From a checkpoint of a small contrastive audio-text model: encoder layers 14, 1.0 epochs.
Rows from block 4 of the text encoder of a small contrastive audio-text model, named by matrix and row number. Rows with one number belong to one neuron. Each number is 500 + 40 x the weight over its row's rms, rounded and kept within 0 to 999. All counts start at 0. Numbers have three digits each. After the name is the row's rms in percent of the matrix's.
After each neuron's rows are labels from the 100 texts, of 14976, where the neuron reaches its highest value: "fires on" is the input token at the peak. Only what is clearly more common there than usual is listed. The data: single notes of musical instruments (NSynth).
# fc1: MLP up (text_encoder.blocks.4.mlp.fc1.weight, 1024x256), inputs 0-63
# fc2: MLP down (text_encoder.blocks.4.mlp.fc2.weight, 256x1024, transposed), outputs 0-63

fc1.726 121:569538452509462468452468471554555530578467455531524540486529445509538451446509508457504504490549460473506523434521598569491514484533469558469508508508467522599564492443556549551545518499472464
fc2.726 138:432501458553535467511511466449412558448516534474479462521450560491541522542447538495573519549447453456397550502491468474517506491443508498514487472429523467505548514442564476477493419571481571
fires on: "c"

fc1.59 080:535518521435452468437449476511498455498529457495466467508525447534499464554447518519486466534470429516501511487562494551539507554541470480493509524560449548447440519531563454565478557433549545
fc2.59 072:521488503473441547567438462558398451463430532541489473516534507591456564508438516577450509541483462438463518469536483555453495540553506551454518503515527482492561513496520449532532559451519457
fires on: "bass"

fc1.538 097:428467500554545480545553541494472562463532494516534502454534459565533508535498459449453555463470537476465538477474480546435448421591509493507442500511536507533435533447491498502531481536551496
fc2.538 092:462504500519502511519485502444482545443449544430516543511456488487541484489451491483524506498521503413475487537460487497556540416525486584512442465478493551549466539494560496486456523536527487
fires on: "g2"; "<end>"

fc1.426 087:493507470530496568470441457511477548528509443538569463433512539507526460470440423545487482549432452488426533458553508491549515472575445559475505460520440537531506483457524536475530554522500465
fc2.426 082:484521514489531474498573518489524476445500507500587455505570481574466533465475492467576526519489429468530512467491559496538429436549453479555555524517495510518581512442490466448533487491527528
fires on: "c4"; "g2"

fc1.255 094:574486479447518474458542480468552495513496513452489476504461445496447504512464490480473547498539461522460509493562496529444442495574457520560464502486536562505489545444558562558484477549483471
fc2.255 089:486556472502522543438562447479465455498494457469568555533570544510523497522479520500483426500485501519517471496538510496519528463534541495576555520449482457449505444454530478549439465529494529
fires on: "d6"; "127"; "100"

fc1.128 097:482448510525480485471461496516526449490554509525528493479492536529512526459493451425459508445538436459465472477422530471459533509565507558443522478449546521540529429516506512550514521496528470
fc2.128 086:452527477510489519549488440500530523541503429481551474487594499566443530488580464450469456533576489521550483424483535533435527430504446493462442525545505572480419457531504510588528559470553522
fires on: "c"; "<end>"; "c3"

fc1.58 090:500542528466461468521559558459516460499465521564557505445467460485451480457563480435451565491472508524473527488483496546552477453523461491444491524441472450544429446458496561509548564493470485
fc2.58 079:436468482536509502546501541561454505485449487527558536498539545624488521553557508480509525558531459520463462519460558497489525542511536447539504498516544497501535481547508549534471511507459566
fires on: "c3"; "127"; "50"

fc1.729 099:473491537499490521541458514511562517551468512478516548488482483557552481536466497506455520448503474512489535526537558524441483486536526478444525519513436582549495553531541558545507538550480446
fc2.729 082:412405455526454517556555494544603486498530516551515475470430479570507484469436495506423525454509472556415548535578484524520491440548503495377525528501466512518452489496494504501526493524480474
fires on: "c2"; "1"; "b1"

fc1.659 085:545447533541556546504499475518523469489555425476460560550454459566485459445554429432500485546480448529478451492496549496463462488505564537415478462495545526543449465492481579498555439486436503
fc2.659 077:568527435556449513521506524550516480473541482578482508558571461612447553468496488522480529486545473543409502500549472552456474523539468507458537483526511468466452449471512519446586461528477519
fires on: "e2"; "1"; "c2"

fc1.467 088:455509469440517517525557472496550463473450426495569560447565456450555462471497519471512465551457479463497486432531549443441473502542507509451568535547517496556507551478488488489528561480470526
fc2.467 075:509503508511490527509452573444507406490491407549462553570567535557516552510469450533480520443508506560492438476553564512500492516554466470485508452518462538489527437568555562543504510468469503
fires on: "c2"; "c3"

fc1.218 115:548457504528476550458563495551576471501466510472537485496546489506463476422535468471518434418476510523530498441466553474432564540488595493501504530467539476485507486533562561523508451530522510
fc2.218 112:442551582515487531501527470507550446452501513507469484509520477510517527458464549522496473470485588497540543521450451506468477511548471408435496452504573474494505544499550511463465471521464505
fires on: "<end>"; "50"

fc1.704 109:536471482488484461469552464555547532441542473455495465465547587516540492444514532477478493557510471462558548415567544496551521516523542478506420558560441542431504489437429559468473500493486468
fc2.704 110:501486483528495501450541480546506498427562443488495555493457531467570471535550498511500570572525457479504577554517495527546483582556477544516506474517537551451577511478491534433384493518535525
fires on: ","

fc1.402 096:553479470447411565496468575558491446480479455463514536418438538531428477542465506524439550465524527435520547460531545542522577477544498575453544484484520470460425471475467505468520506419513474
fc2.402 097:568470477494532570482487548515420497561575509508519537445422504590462464504564442441479503512420468509565533506518440509490569574416560470545596546483515463484525447470514466526514527554499560
fires on: "mallet"

fc1.689 091:477506528501436527496493568529474534498485439518558492538459465552548593487510537496514584527526504467565559489587453494409493433485551465563488539454536497546442515447460467512547448496527548
fc2.689 091:446510492542527551475512468491540544516448513492582485502538489503550493507411573457526461467450528477404531511566468469525504541495469518457520462492467529590464555419599450533464484522482562
fires on: "g2"; "c6"; "4"; "c7"

fc1.132 108:598443483509468557503587550568524529475501466542560475506568458485547419482463556466534502509506509556544458430502565484525450567531549517442577459494458563515474460557511493496522561535500463
fc2.132 098:475526477529531474434540513537503468468541513448538553491499517468446502454513476460487496523494436422521569526517472509492410484603526465457457535469517505459535453508502514471441508465494574
fires on: "c"

fc1.88 088:530475552441495525475433555512543440539477488448483547554560489477470528498528519518565537526478477490433483496480458418460418529488582560592462517545461577464471450571434547544456436495518452
fc2.88 080:590494562502445444510505524439534445542503456469546444478470529468507449524478491484432498543539507493558497495441440467509531442490434456497504495509472505479524568406512448534485589529543529
fires on: "4"; "d4"

fc1.232 106:539434512543482556452544556501539470567548436545586473547534559560459477533546515549492472458553517529466528455525524489462470504531494514510516498591473459547423477561510487463577545488504475
fc2.232 098:472552500541468454579501472476523478467439491526470541434526558534464500521509524469505504477511487486518461501487546490507502542467500523497483475400541481525577444471502487553547469537501548
fires on: "brass"

fc1.315 106:506456522504437475560515474493551505506538465553560527473499447486529465533549476466518533536469475548486509540491514433488515517525565573517438475524491506532536509543516526552595489426534468
fc2.315 114:489458476497502533528555523523457523474424534443515523547523495635505540483452536480517441493518528492512496508527506549529475505422494492475549492490487421591458494433495444530442524572472478
fires on: "c4"; "c6"; "c3"

fc1.281 104:490518484537485472476556461499539487581514428533477524516535431564499500551498473451488569515535534573483454524461590517437489519474481530537477488552468537593513494469545537463486493458485484
fc2.281 096:446534515551548478507528472484430532504466546493538487460458544547508565516476489454477500525517494394498515478497456499524492503473491460498511465445524452551531541469444479463476508520505504
fires on: "b3"; "b2"; "25"; "100"

fc1.265 086:478466520501516580471454504537543449492539557524535525475511529447522436461476546433518519515553530458511550512530499458465437462505492552537508522488458458469545541509499472488492493554435522
fc2.265 077:427506498539540473527460433434595538443444511569518459497484451448563474511499501485474466496532522417444486548446429486466511442485552469512535476447489493562455484504493522467484449442546486
fires on: "c6"

fc1.433 102:513513524416518500459526455530506461584442482526509472490465493572465467462516483551410568483476446502477432520522497488477430555529498534437429528545427581578461501444475550462521462491430528
fc2.433 109:445512441448536510523450475553486461488482489416466483463530475616513516474463587477503498480550500531569466527567451479513493556558546542568529515446511469504444571518527532531497514571501457
fires on: "d6"; "6"

fc1.663 098:472475483504419508561495588588534475542523435571491515502545455508511473491537457465546571480461473474525512519556549494454448548477482563517501543491447535519551460569443563490450473541501448
fc2.663 089:426430406530523529492450523443483559497530491535566465447500490605526538466497519550526495454508507555496529540562541500472424470506495456475486514461415542532530454483500489492511431449530486
fires on: "c6"

fc1.200 103:532460544475438494472500533560609448527500431493565473506491500542529450560493531552480516549523492500475482551521525495519467467544495586562495466555505590474545477540544494521580559476468471
fc2.200 102:472477511509547435457499489483523477505405485446503526534494493556532496435525522452532414524507497477505480471550487510571455552484490495551519502474460521538526488428530549482434531519512493
fires on: "4"; "f4"

fc1.168 099:512534470535406524441581572515470470516567513517456514515409526525501486530504394482535471474447435513542561554484489484462562519564477494515548498570479472451526544433461513503465455458556471
fc2.168 123:568507470549480522464509435489376569482495582446505495507396529523479457539500521480490536537461447491513524495562494529510556533450543464503569515529529503535529522492546440436504516566530526
fires on: "mallet"; "f7"

fc1.191 127:542451458555486507542508452572479533538561509476523529471507482484500510549503511472480549558485469481412460495518566496467536440544471499540463506501493644562554493524502528561592525474504506
fc2.191 145:515522501548538547509581476452417559469440518456505458510520509559465489499489536441515457498489460427471501506500446506513537480468508469526505420484583500571448492438577401474493480570518502
fires on: "b3"; "a2"

fc1.320 086:502456501487436483500552476468532486582576494518445567444477509460539487476517432481457541503492473545481552510450485454526522440459499532454564467452520486536500462484438447516555552548573424
fc2.320 079:560504498578515519554534473544455562569540511559526508455516537557455447498470495517545488521489488442574478439453485543487443573431424412555509478547490451453489535473455519466594479550459450
fires on: "a"; "f7"

fc1.331 095:444426499528461503455533542589512550500473513516541550514539442506491438504513503499478482518558429487435458551488514495430457486530559468558536525504430565520462486537541549466507483519548444
fc2.331 093:513449417501523469570492471504533532462480437514579495446451546571491519436477552444466512459438481542416586479525520473518460496535457458413563551450440464570494547511535515498460489528560518
fires on: "c6"

fc1.435 093:492443439448493463471515526475526491544486492563590504439557482526495555504555447480455568493486528528479464479564532461486516538444534474563575527449555564552499551565499441569478451557519496
fc2.435 080:498551490529552490578487501527532448498492431537522506446504528562461526523460574523473442518458482529426495460544428500476499491547434484509480434524543533537454464531543485482458419498494553
fires on: "c6"; "<end>"

fc1.687 116:522416425485527508479470456566563562550573524553497489521489491586473509536513470466469482471533497500443427484455474516468436498526579500473495492558534523527474496457484504553556471436482514
fc2.687 125:503471519518463514596502547516520507514516464551483492499522461526430497465495431509461459500568528516509501513489462505456587486557441511500516478460509443437483516625432529537549447522531563
fires on: "brass"

fc1.452 096:578535446428411481469464557450558426487533523476576464457566563580515446473478538478526487428516506556506477470462459426547460458466560467541495528502511464481503518446537541495540494548483520
fc2.452 085:509571559444461507435482562544589436476468540439492506491509522537500499459495530499546398489482528503518469533486561488479485506463456492462522453477489493472483533467552476526509547560484441
fires on: "4"

fc1.305 088:465526472467465478444530485482472545566537484514475462446461476540450526454548452464526569536486528551537549524568551500450456484548530512477473505464524516435560486477522523484503520544514476
fc2.305 089:523464561487506499512543529508528528479598454557458484467507441534478480531462500558487427503444444525447496531530464531498533521500472514395525543563421470520482446444531451507521446451462540
fires on: "a"; "b7"; "e7"

fc1.484 078:474443411537470460558436465554567523572458504482490553467516498508527449435524542579453444492430482545505496545517457421489466532466522573497485467499527451466510433527464521526526481561533528
fc2.484 070:507573519481560454560517567519536475461563498491474556511505530460484497475538560455552489572455441551448531560466528488432567428476546466522475488524507554465563533494588465484502480552561510
fires on: ","; "b1"

fc1.202 095:461469527532491540521517498552485461450506469526571503527498538526499556451478470553492466536523470521538452445552460471531431474527507487468495512525491513442441485485434507538452531433549468
fc2.202 088:528487475445463516517425487522468507525462468511554484535577468572476460580587476540522554516487507546518475451517477456538563542406536466558549478566554579551603443512528481482478561491574495
fires on: "bass"

fc1.230 091:472446504553459524448550476533489530477530540490521562562534517478540440471549526479530563449464431521491467502463596457454434515519512478546513456529472501510503561504589466514526515532470449
fc2.230 090:504512412563538478550567447413475555446552437521485574424512531552448587444431507489542521510503488493418460507500525486502512500504499407443513527488477535538527499530460507453555479527473485
fires on: "c"; "c6"; "1"

fc1.608 098:544461513459479546523556508510534461533564508472449450437437467585443566575460498523508480496523465461493526465530563455496468450526570561461474512495527547475481526540485501480541445419553523
fc2.608 104:507498518507490511445542525520435491565548494552516513525436545559471456521595445492494497452392498519491522463510490552477556593434513452536535513551552510490511432504469479441465545514528492
fires on: "mallet"

fc1.662 092:538426487478476452570540466462566526482566407494555521469555429565488491528517515473518454553491501452462500443551523498467458480515534522411503525524446538487446511513455505499587488467529450
fc2.662 094:464483424567469476560525503530528504520503424563523548498495563574575529449495455448560530442477532525525485578528562524437453483540446501504477461443493560458499507539452497501587510457461479
fires on: "a"

fc1.136 097:597481518549418466471562502449516518546495477488558492546493497518505500533529440457456540455443466536528492428499466504551462479562481512460487476491467511446430505530506569545505504513554445
fc2.136 088:512476565555428556490475463479529457561504577548558480517446571623503451518494430511506456458466471480514479510556552538482551500439554449559580509484529420483473483475550478530500522481470446
fires on: "mallet"

fc1.407 087:576501438442467568440495492559514487461493428501510513543523466521436448446449524560484467542537492485445476528502591556512533544458452484529507576482427481485445530439530457491446539440487507
fc2.407 072:480499482567475494539516536488495457438441444518505523475556482458561480440522468573506521458503532535527459517521532434479554520442510521464434469496454498431541458432541530535510457488485562
fires on: "c2"; "b1"; "a0"; "1"

fc1.559 089:490453538551453469530572565476486515561463518539486418456566460497472422576522538528466539576555456507558513541510522481526543502542562479502446487476527535444477494495565456453554456511549538
fc2.559 078:517480548510514539553483496442460431471552479486538537449551547567459565428556467569528545566482540520450468527486477457564556480424443545501501547456561495549468545449489441548475486414460565
fires on: "c4"

fc1.353 106:566451533551456459507459548578561461473535449484544571531515501540496513517485548533482550514502471460504453481559543505512486527475472451475443539514461583535580462453477543483497558410564509
fc2.353 112:519490506507568506449479443548524483426488519554571461508604509579530481483551535494415511535534534507514536492465500544445466483456541530514506471499514509446535522541550542453455483485528497
fires on: "bass"

fc1.358 086:441468445485443513551515547509461482565547463489502452560509526465530511441459536534548531480455535506552552547504457488509457443550546512448441528463504531450446493493528494447461532515561511
fc2.358 079:500527548522535479472480485496470537451545551536468462512555487385503460480557458443516459588513462572472546486558446524558446486513497544499534548529457569512488509445513501512417541455445504
fires on: "b3"

fc1.527 093:480499443526511537568497528457529456438554476477565543549550554484483479517547416455507552506481482476524479490486475510442462520492459552517500448541508559438543513451500529525546551489525515
fc2.527 085:494420507463490505520573490423463473456503412504526557503535563588510489441449476475562470517557518537561488506512549491504472485496433554502548479511536551450555531478488558518518527560441469
fires on: "4"; "f4"; "d4"; "g4"

fc1.745 118:556474452414544556504526569471593478540478451469534524488556498537531482469514548445505548504576546521543562523599471545460418483554473533558505541570562524526419498473483515490570556472495466
fc2.745 122:407501444506542463520478458485462524473409491552431537534525535521532456507439576519573497506433576525450400543472462514569488574498518495555535529444534482531487568479496487482486563569491558
fires on: "6"

fc1.647 090:503428438452493446541507512513536441524453437579456486482565446538471448517444504512452551444457516542464483436486524525489507467506468483453525519550455520518525453560457534438491541476520492
fc2.647 085:453456448551462487516548507465512514474468439549455508468461485573448542525463493528447451494499436523557474543543566476525517468462463532516458525438546508456522522522499575470589470534470488
fires on: "brass"

fc1.544 086:472517524456453518477480549451510453561430430469433535469561520580441484470479534529440509481461508530432474545437474438502525510541536543457523510471527519473498543587467537474493506523517505
fc2.544 076:482529526499468451564554505545504465552506446577482479437567509602487472437436508455466494480506550449485452515419453552466510413508450472520455506471505440449541464499464512477521516449550447
fires on: "6"; "b5"

fc1.4 104:516390445478516501563494479497533520497461465542471435562483512480483507502533482446534545458502550574485458492467454503546485476524526493444555462553514561545444475506505491492579560553421518
fc2.4 095:458445461484522449516498454431544443501510382620552486463462482568465527482533490448513471528509527507479563482510487508508437478566454477496505541526543475499512535515469524458546467524521455
fires on: "brass"; "1"; "d1"; "6"

fc1.175 091:518495519561518461431474497481461557532471544540492494450528465494519498468477549550562579542522527539483486466531559558455527523528523553463500565482481466513489524493533554461572463544511554
fc2.175 087:454529443549470550482567475480490469454498452465569488493557508518489552491469519489548525455529517507513432433487532570539485437455422508550531554520494545496404550504584465463533470486515516
fires on: "g2"; "2"

fc1.516 090:488530537430437521544483517490467445551459432527484477541457538504568547475499443443457556480565539473461522484558485459434518513559539526461555518437461432494459533454442468533552464504561517
fc2.516 083:467483419493551537434472524496499539509527475523472456469435498601489530412529553522529529470501538487394490466561488516575429521476465455495537515492500537559484506470543467530482446530536501
fires on: "c6"; "c7"; "c4"

fc1.685 088:485510480517442507545475563508558463462447551483555457472507506511477523509556529512509459493437450476478449522487555531532518504548541559533545518492478467482502516514522546496454450531453571
fc2.685 084:491509522567545502477481540489487418542409455455464485562531460463520516453445462444532414503470510515447449457489451500493509549504438452520492550532567527519533547485530491487513529504490509
fires on: "c5"; ","

fc1.106 098:545467505537501567426534537544581503554580516489482539486452515547454552518507477528448458489539504520520552443551522503545540521533475496533567565473505463513504564579440481568511464452559523
fc2.106 100:552423447524488520528540537466418604484498551516492503502473497596479479500527463444508551515432458501489484532512508547499450508468529489519556510512434494584510433510527459484563532583534556
fires on: "mallet"

fc1.308 095:574504438471503458495545511466441423533541548464457493488549451453477513473440549576497517543519457409480458426514564476464470528557481562482519534497531550480525484528518542531495454541444474
fc2.308 087:479478515511534571553542482516442476510528512403485537469472543543546518460520506566525485574515457469564472556541471480503475561565425520567460535450532495441486533521461553516538513474516489
fires on: "d6"; "<end>"

fc1.470 094:471445533415444481494490570581541473563517472505578480543547459542483481462478506522529566506533544464480440559520555442473491481491544496452483568448432510466549533470538480464491577485510470
fc2.470 100:496440476464533469547543560491531583483456464561496483485520528650545495482520534447490445490519461557454503520537547513562455557468478494447520481467438549588464489480507515433473493517505487
fires on: "c6"; "c7"

fc1.395 146:475460479437563507538488466503461518573477519569422493421511446532480508469549497481499546501510467488471427451507477460458538436535563467446482500434555525482491508570501517569572510418438531
fc2.395 185:502517464499581458562530472496564503560519490529532419418584416593470453460519441542494457550567530551492480533477549469470592381491503463423531422452528464518470486556485531595562437416482497
fires on: "brass"

fc1.213 083:527500570510452512491566476528442442454429501531434541459552559531516524469512498440487528541541527436438494552440479530577470511462535562476558513495500531509500550530446504527510542538550471
fc2.213 073:527430496523508521471423551555530456504470506505479491556529466545562526472533510491414479507543466442510436485460497538461529553541479466535514420428530482433511505514511458491557482557491459
fires on: "c"

fc1.0 084:562447563566452463441455445498476509481567454479557515453444470475549529459477499477525487463504543464455551541483516516481482503532442454534530499478476468534523491504463449455489499485446558
fc2.0 077:529522448460559484455526432528437515481568537499532520515457533573508500560584415517517524536497535538486488531462430495468498526458537509469472531519527494496469491530409512492447554506491490
fires on: "mallet"

fc1.514 084:447534555528459545498501491571487451479472440558519495447481543462440507537568499504452549557572476552445475539476442488456488435506451429493546528475559496494436449562480531526501483529514464
fc2.514 073:506486483491533527456558471536479563520510461495513476535485529470512448439438483453509448465498548533445465527564512523550545570533556496538506466480450437452543492557433543532501489451555573
fires on: "c"; "c2"; "c6"

fc1.142 091:460500469524412495530492515561466504566511539500558476514567476578561518467555512494469554512523500453464510458477477473475445549488450566505489551544461494476451477514494470514516494496547511
fc2.142 084:512486457529523523518493537475476503477460447458506573483446456526432543514540506451438582495468525488483443503454447545456415479488540432458456490451551554585565512496478427495497511521555499
fires on: "c3"; "b2"

fc1.605 109:544527489479556500444508457505472561532555482475470537452564545519530493488472535516483567537528447474546454499585547481457500451590577578502461539558535522507468516490497577500548529458544487
fc2.605 108:507468538488483540527498572554491513507522433498415508555462536480541471486499479497509526522529529430507509457431509461499466531495456552589485467474446534390500509498481495513458565457477550
fires on: "4"; "f4"

fc1.568 151:497482473472417504475483571592541517461531405569493557544469453456466444519552428508529511513489479517491479565541530510467492550516476585492546544504530506449524481502438527508549576510459477
fc2.568 183:509465572533470528490516508478561470437464479482478530506552541477512462532460476585464456553517508503593433534456532454530509512524444557543534502470483462410517533526505500525481565497501545
fires on: ","; "<end>"

fc1.24 080:439476518509529479505456510440485468446515452478456482502546560499532544437537430471553567511538549526490464458440527516473476465469485544523490550447526574542478470489523514549516460543506467
fc2.24 075:576486465542441534454554447541515472516487457450462443453527511520493460542456500539430421489449571518449536475531460490566493486478428486526543498532548440469525507563555452451530491469476462
fires on: "4"

fc1.581 099:544432522521473455505529456545498459569477444578431502472553455533439475525535453481524555483545543533486464490439541522486482533575498475412513487461528578478459512567559489505510525478526433
fc2.581 105:557457538554488490535521433547565535489534421528469434514542511548473542479509423580505514565525511462485502503412497560433492395476471495426469499492473449497459529542449525575534449462533516
fires on: "brass"; "c6"; "b5"; "e1"

fc1.66 086:476511459513539533485526448515549491580531523524525446493451533556499520541556519548455572549506531475555502499481446493534452545531547544490558476540470448581513463556451475565454554566498503
fc2.66 080:487545424479491569503579514521512448454528535509447499536524467512543506526508457474475541572500536490403451460551475445564474495558486457495441494522529462540459467491458457567546518457521505
fires on: "c3"

fc1.678 093:518458454470556587491524511509486502472491513531535442516550472585528520438475544441433570517468544531506547548503516561471500482463524547606524444518493491469425466506476522518491553563530520
fc2.678 086:485448446485539499534476519465503523542489547461452526552576478497521480492519586551493471515451528453536451526520523524531438527538488559540448515449530550515490464495474486471524498464470531
fires on: "<end>"; "6"

fc1.668 084:548557532457493546542448497566556477556579429444551443487466556546521536538451542519441545497454496514441576490458532486500565461554541450509463524460541447526486500431437498564558525504450537
fc2.668 068:505440496515465510513517505495452470504468541461550484463432500539531454467542543563416502505434472527481516440475432470445438536477539522556534442509444504483450481426456478554561565433429478
fires on: "mallet"; "f7"

fc1.82 085:508535500557539459457556534483481476472473445517522464451483480497541536427530509428513554496515553479433496437444537527519552500441522468543498504560520457555461526572542528564536433489538477
fc2.82 076:475526522493462567495434452464433454476510493515568496525471514587538502471533485472542558534524473531479482517459453548435500520498528483469456466465505476544550477558589454443483531503425468
fires on: "c3"; "c2"

fc1.91 089:487464502501429479524508550506550475482466488503537485534530549479540436463519441469569455551515511479544479551527476487465453443507465574567486573472530512472558478555548529552576442536572465
fc2.91 079:498471521440523467443555449550531430448496494452463566515545526507468508485434493504519508487455586552527512444517465543524451523521482463577477535482437513530480500543487514561486561512467535
fires on: ","; "<end>"; "127"

fc1.211 123:458511479549481495526553544513512478524488470563602502533471537551431539545524491499495457434497504530499560510534490513526493415517539471503523503544511450519511525480461515564606498512479451
fc2.211 109:492509512557528438535538411466524467535492497557497497448556532514515482487460489470514451536567530462447457456473516535486455513509486462487518497479445441511471468510535561498515414560485517
fires on: "c5"; "f"

fc1.318 086:475437501517464543463485491508504471500454459519468550475537504508422498487518467434536519538531473564449487516459467553478474437555540521532532539561526591553442477464508552573460450549513539
fc2.318 076:523576490431501458455467536475577419455535468516557429472544477463536510496529466566456406587518558514470441522572482485524527546466427512448502445499574446525486469466508471474510474497518445
fires on: "c3"; "f"

fc1.80 094:459472445554480495454503469542530527486539540526571508517511527510456587551539437497532484472440415486460565518529450493535498483538535489475528517569451572537510480510439581570506490466487555
fc2.80 095:501545485526546456524544453457512540495433546462516459497519501470458440450442501495502519483506521438501494478525451487578433443509443577504490456475554479530477504436595474460475531446504487
fires on: "c4"; "a7"

fc1.384 122:474433537423420490544511545523594488543490459477538461545525507493472453546524458514556543469535504497526473524546587488540476462524467573498535566551528492483532483475460547449551480477474452
fc2.384 124:504517570469515467517486557503538428475430562434500500531496495509516481556505445542497419473489542503599475549439491504521510550482515539526489494491514517491518505497505448458508516555530561
fires on: ","; "velocity"; "<end>"

fc1.50 084:469514441497470504544517504563549514546468497555494585510547545528543504500535544424548466427467482463458542517559500518490515553487470534515430568543551495441527530567477498487579497479579534
fc2.50 078:426554552504507458458455521437417457462496488586520458531519459467567545525455487516531456469527543504484540492475539516527515447515452427501467479490444535545564441494494500437437489453524517
fires on: "a3"; "3"; "g"

fc1.400 088:469435520543448530564568566486484459440540437575458533408568479517532510501561520446454542501479556549439534455550494570448428522535553494427513499576517459540510487536499558480547454441555419
fc2.400 075:475495480507488499485535412489466561447546515512507560485487527514539457465423518542532543512513458449434424549459595521536519525538503475420520445516503563476504495429600481515571518429513523
fires on: "b3"; "a2"; "b2"

fc1.485 130:496484390475439447459515534564456487472537510540455497531570445541480492493532495472454527559506499528480499520507473505467487537563463555503430531452476519488526539502507548482541567504482424
fc2.485 134:442506424486470437472463461561504526519473487529518471528520432483457492491513491458548483542478558544424516503541445485500475478493476524536499492525548516503468577501519539543459475475490479
fires on: ","; "velocity"

fc1.379 093:529449476544453472507466554529488463475471454576518433471522511574532471441498461468492459557536548455528544441536578499518515444497478491439543533507472532436516446481532534506542539513563539
fc2.379 086:552475476473472500467549536562473576464538513549496504505550560599467484537538430458482523503470503512475499592554578534546415492441486458454482517444503573496548491486450526438525518474499449
fires on: "b3"; "b5"

fc1.121 088:457537433536467565575520473525547537489568478531460553481485494481497571475527486473516480518441501546550566499528554459563525540539488544553452508526473467511527493539437531457445441523572482
fc2.121 083:546558456544499454496505468579415476550515517551530508551480484503489483458582495481528506516467557538444431568484438487454458521495480492502444528531503475554519485443444495574452541514535544
fires on: "bass"

fc1.119 096:504469441455439492529569501439563560515546444578560461514503463475554479509505552455542588457485442471472498587573510491448439505452554578502495562486515437470516461464525570550563432480450473
fc2.119 084:413497522514475528489489540452509457549411465545492541502462496554540529491418512532458473482465557496549450549543515470576490503443529437476559523470440494476440533487476433494462485581451468
fires on: "c6"; "f"; "c3"; "6"

fc1.468 098:496489423545475529460514488463540567586538454466537463539486520555461518534520484482470519432469490527494493530540607474450443551516475526529505440469442476525469530497591490570583490528463497
fc2.468 098:431457406489475500545562474494538511501574473526508501463444498596508522414522548425439513475467477476428465502524479434540456496455477470511509533513453468543515406509446453530519543473547538
fires on: "c"; "d"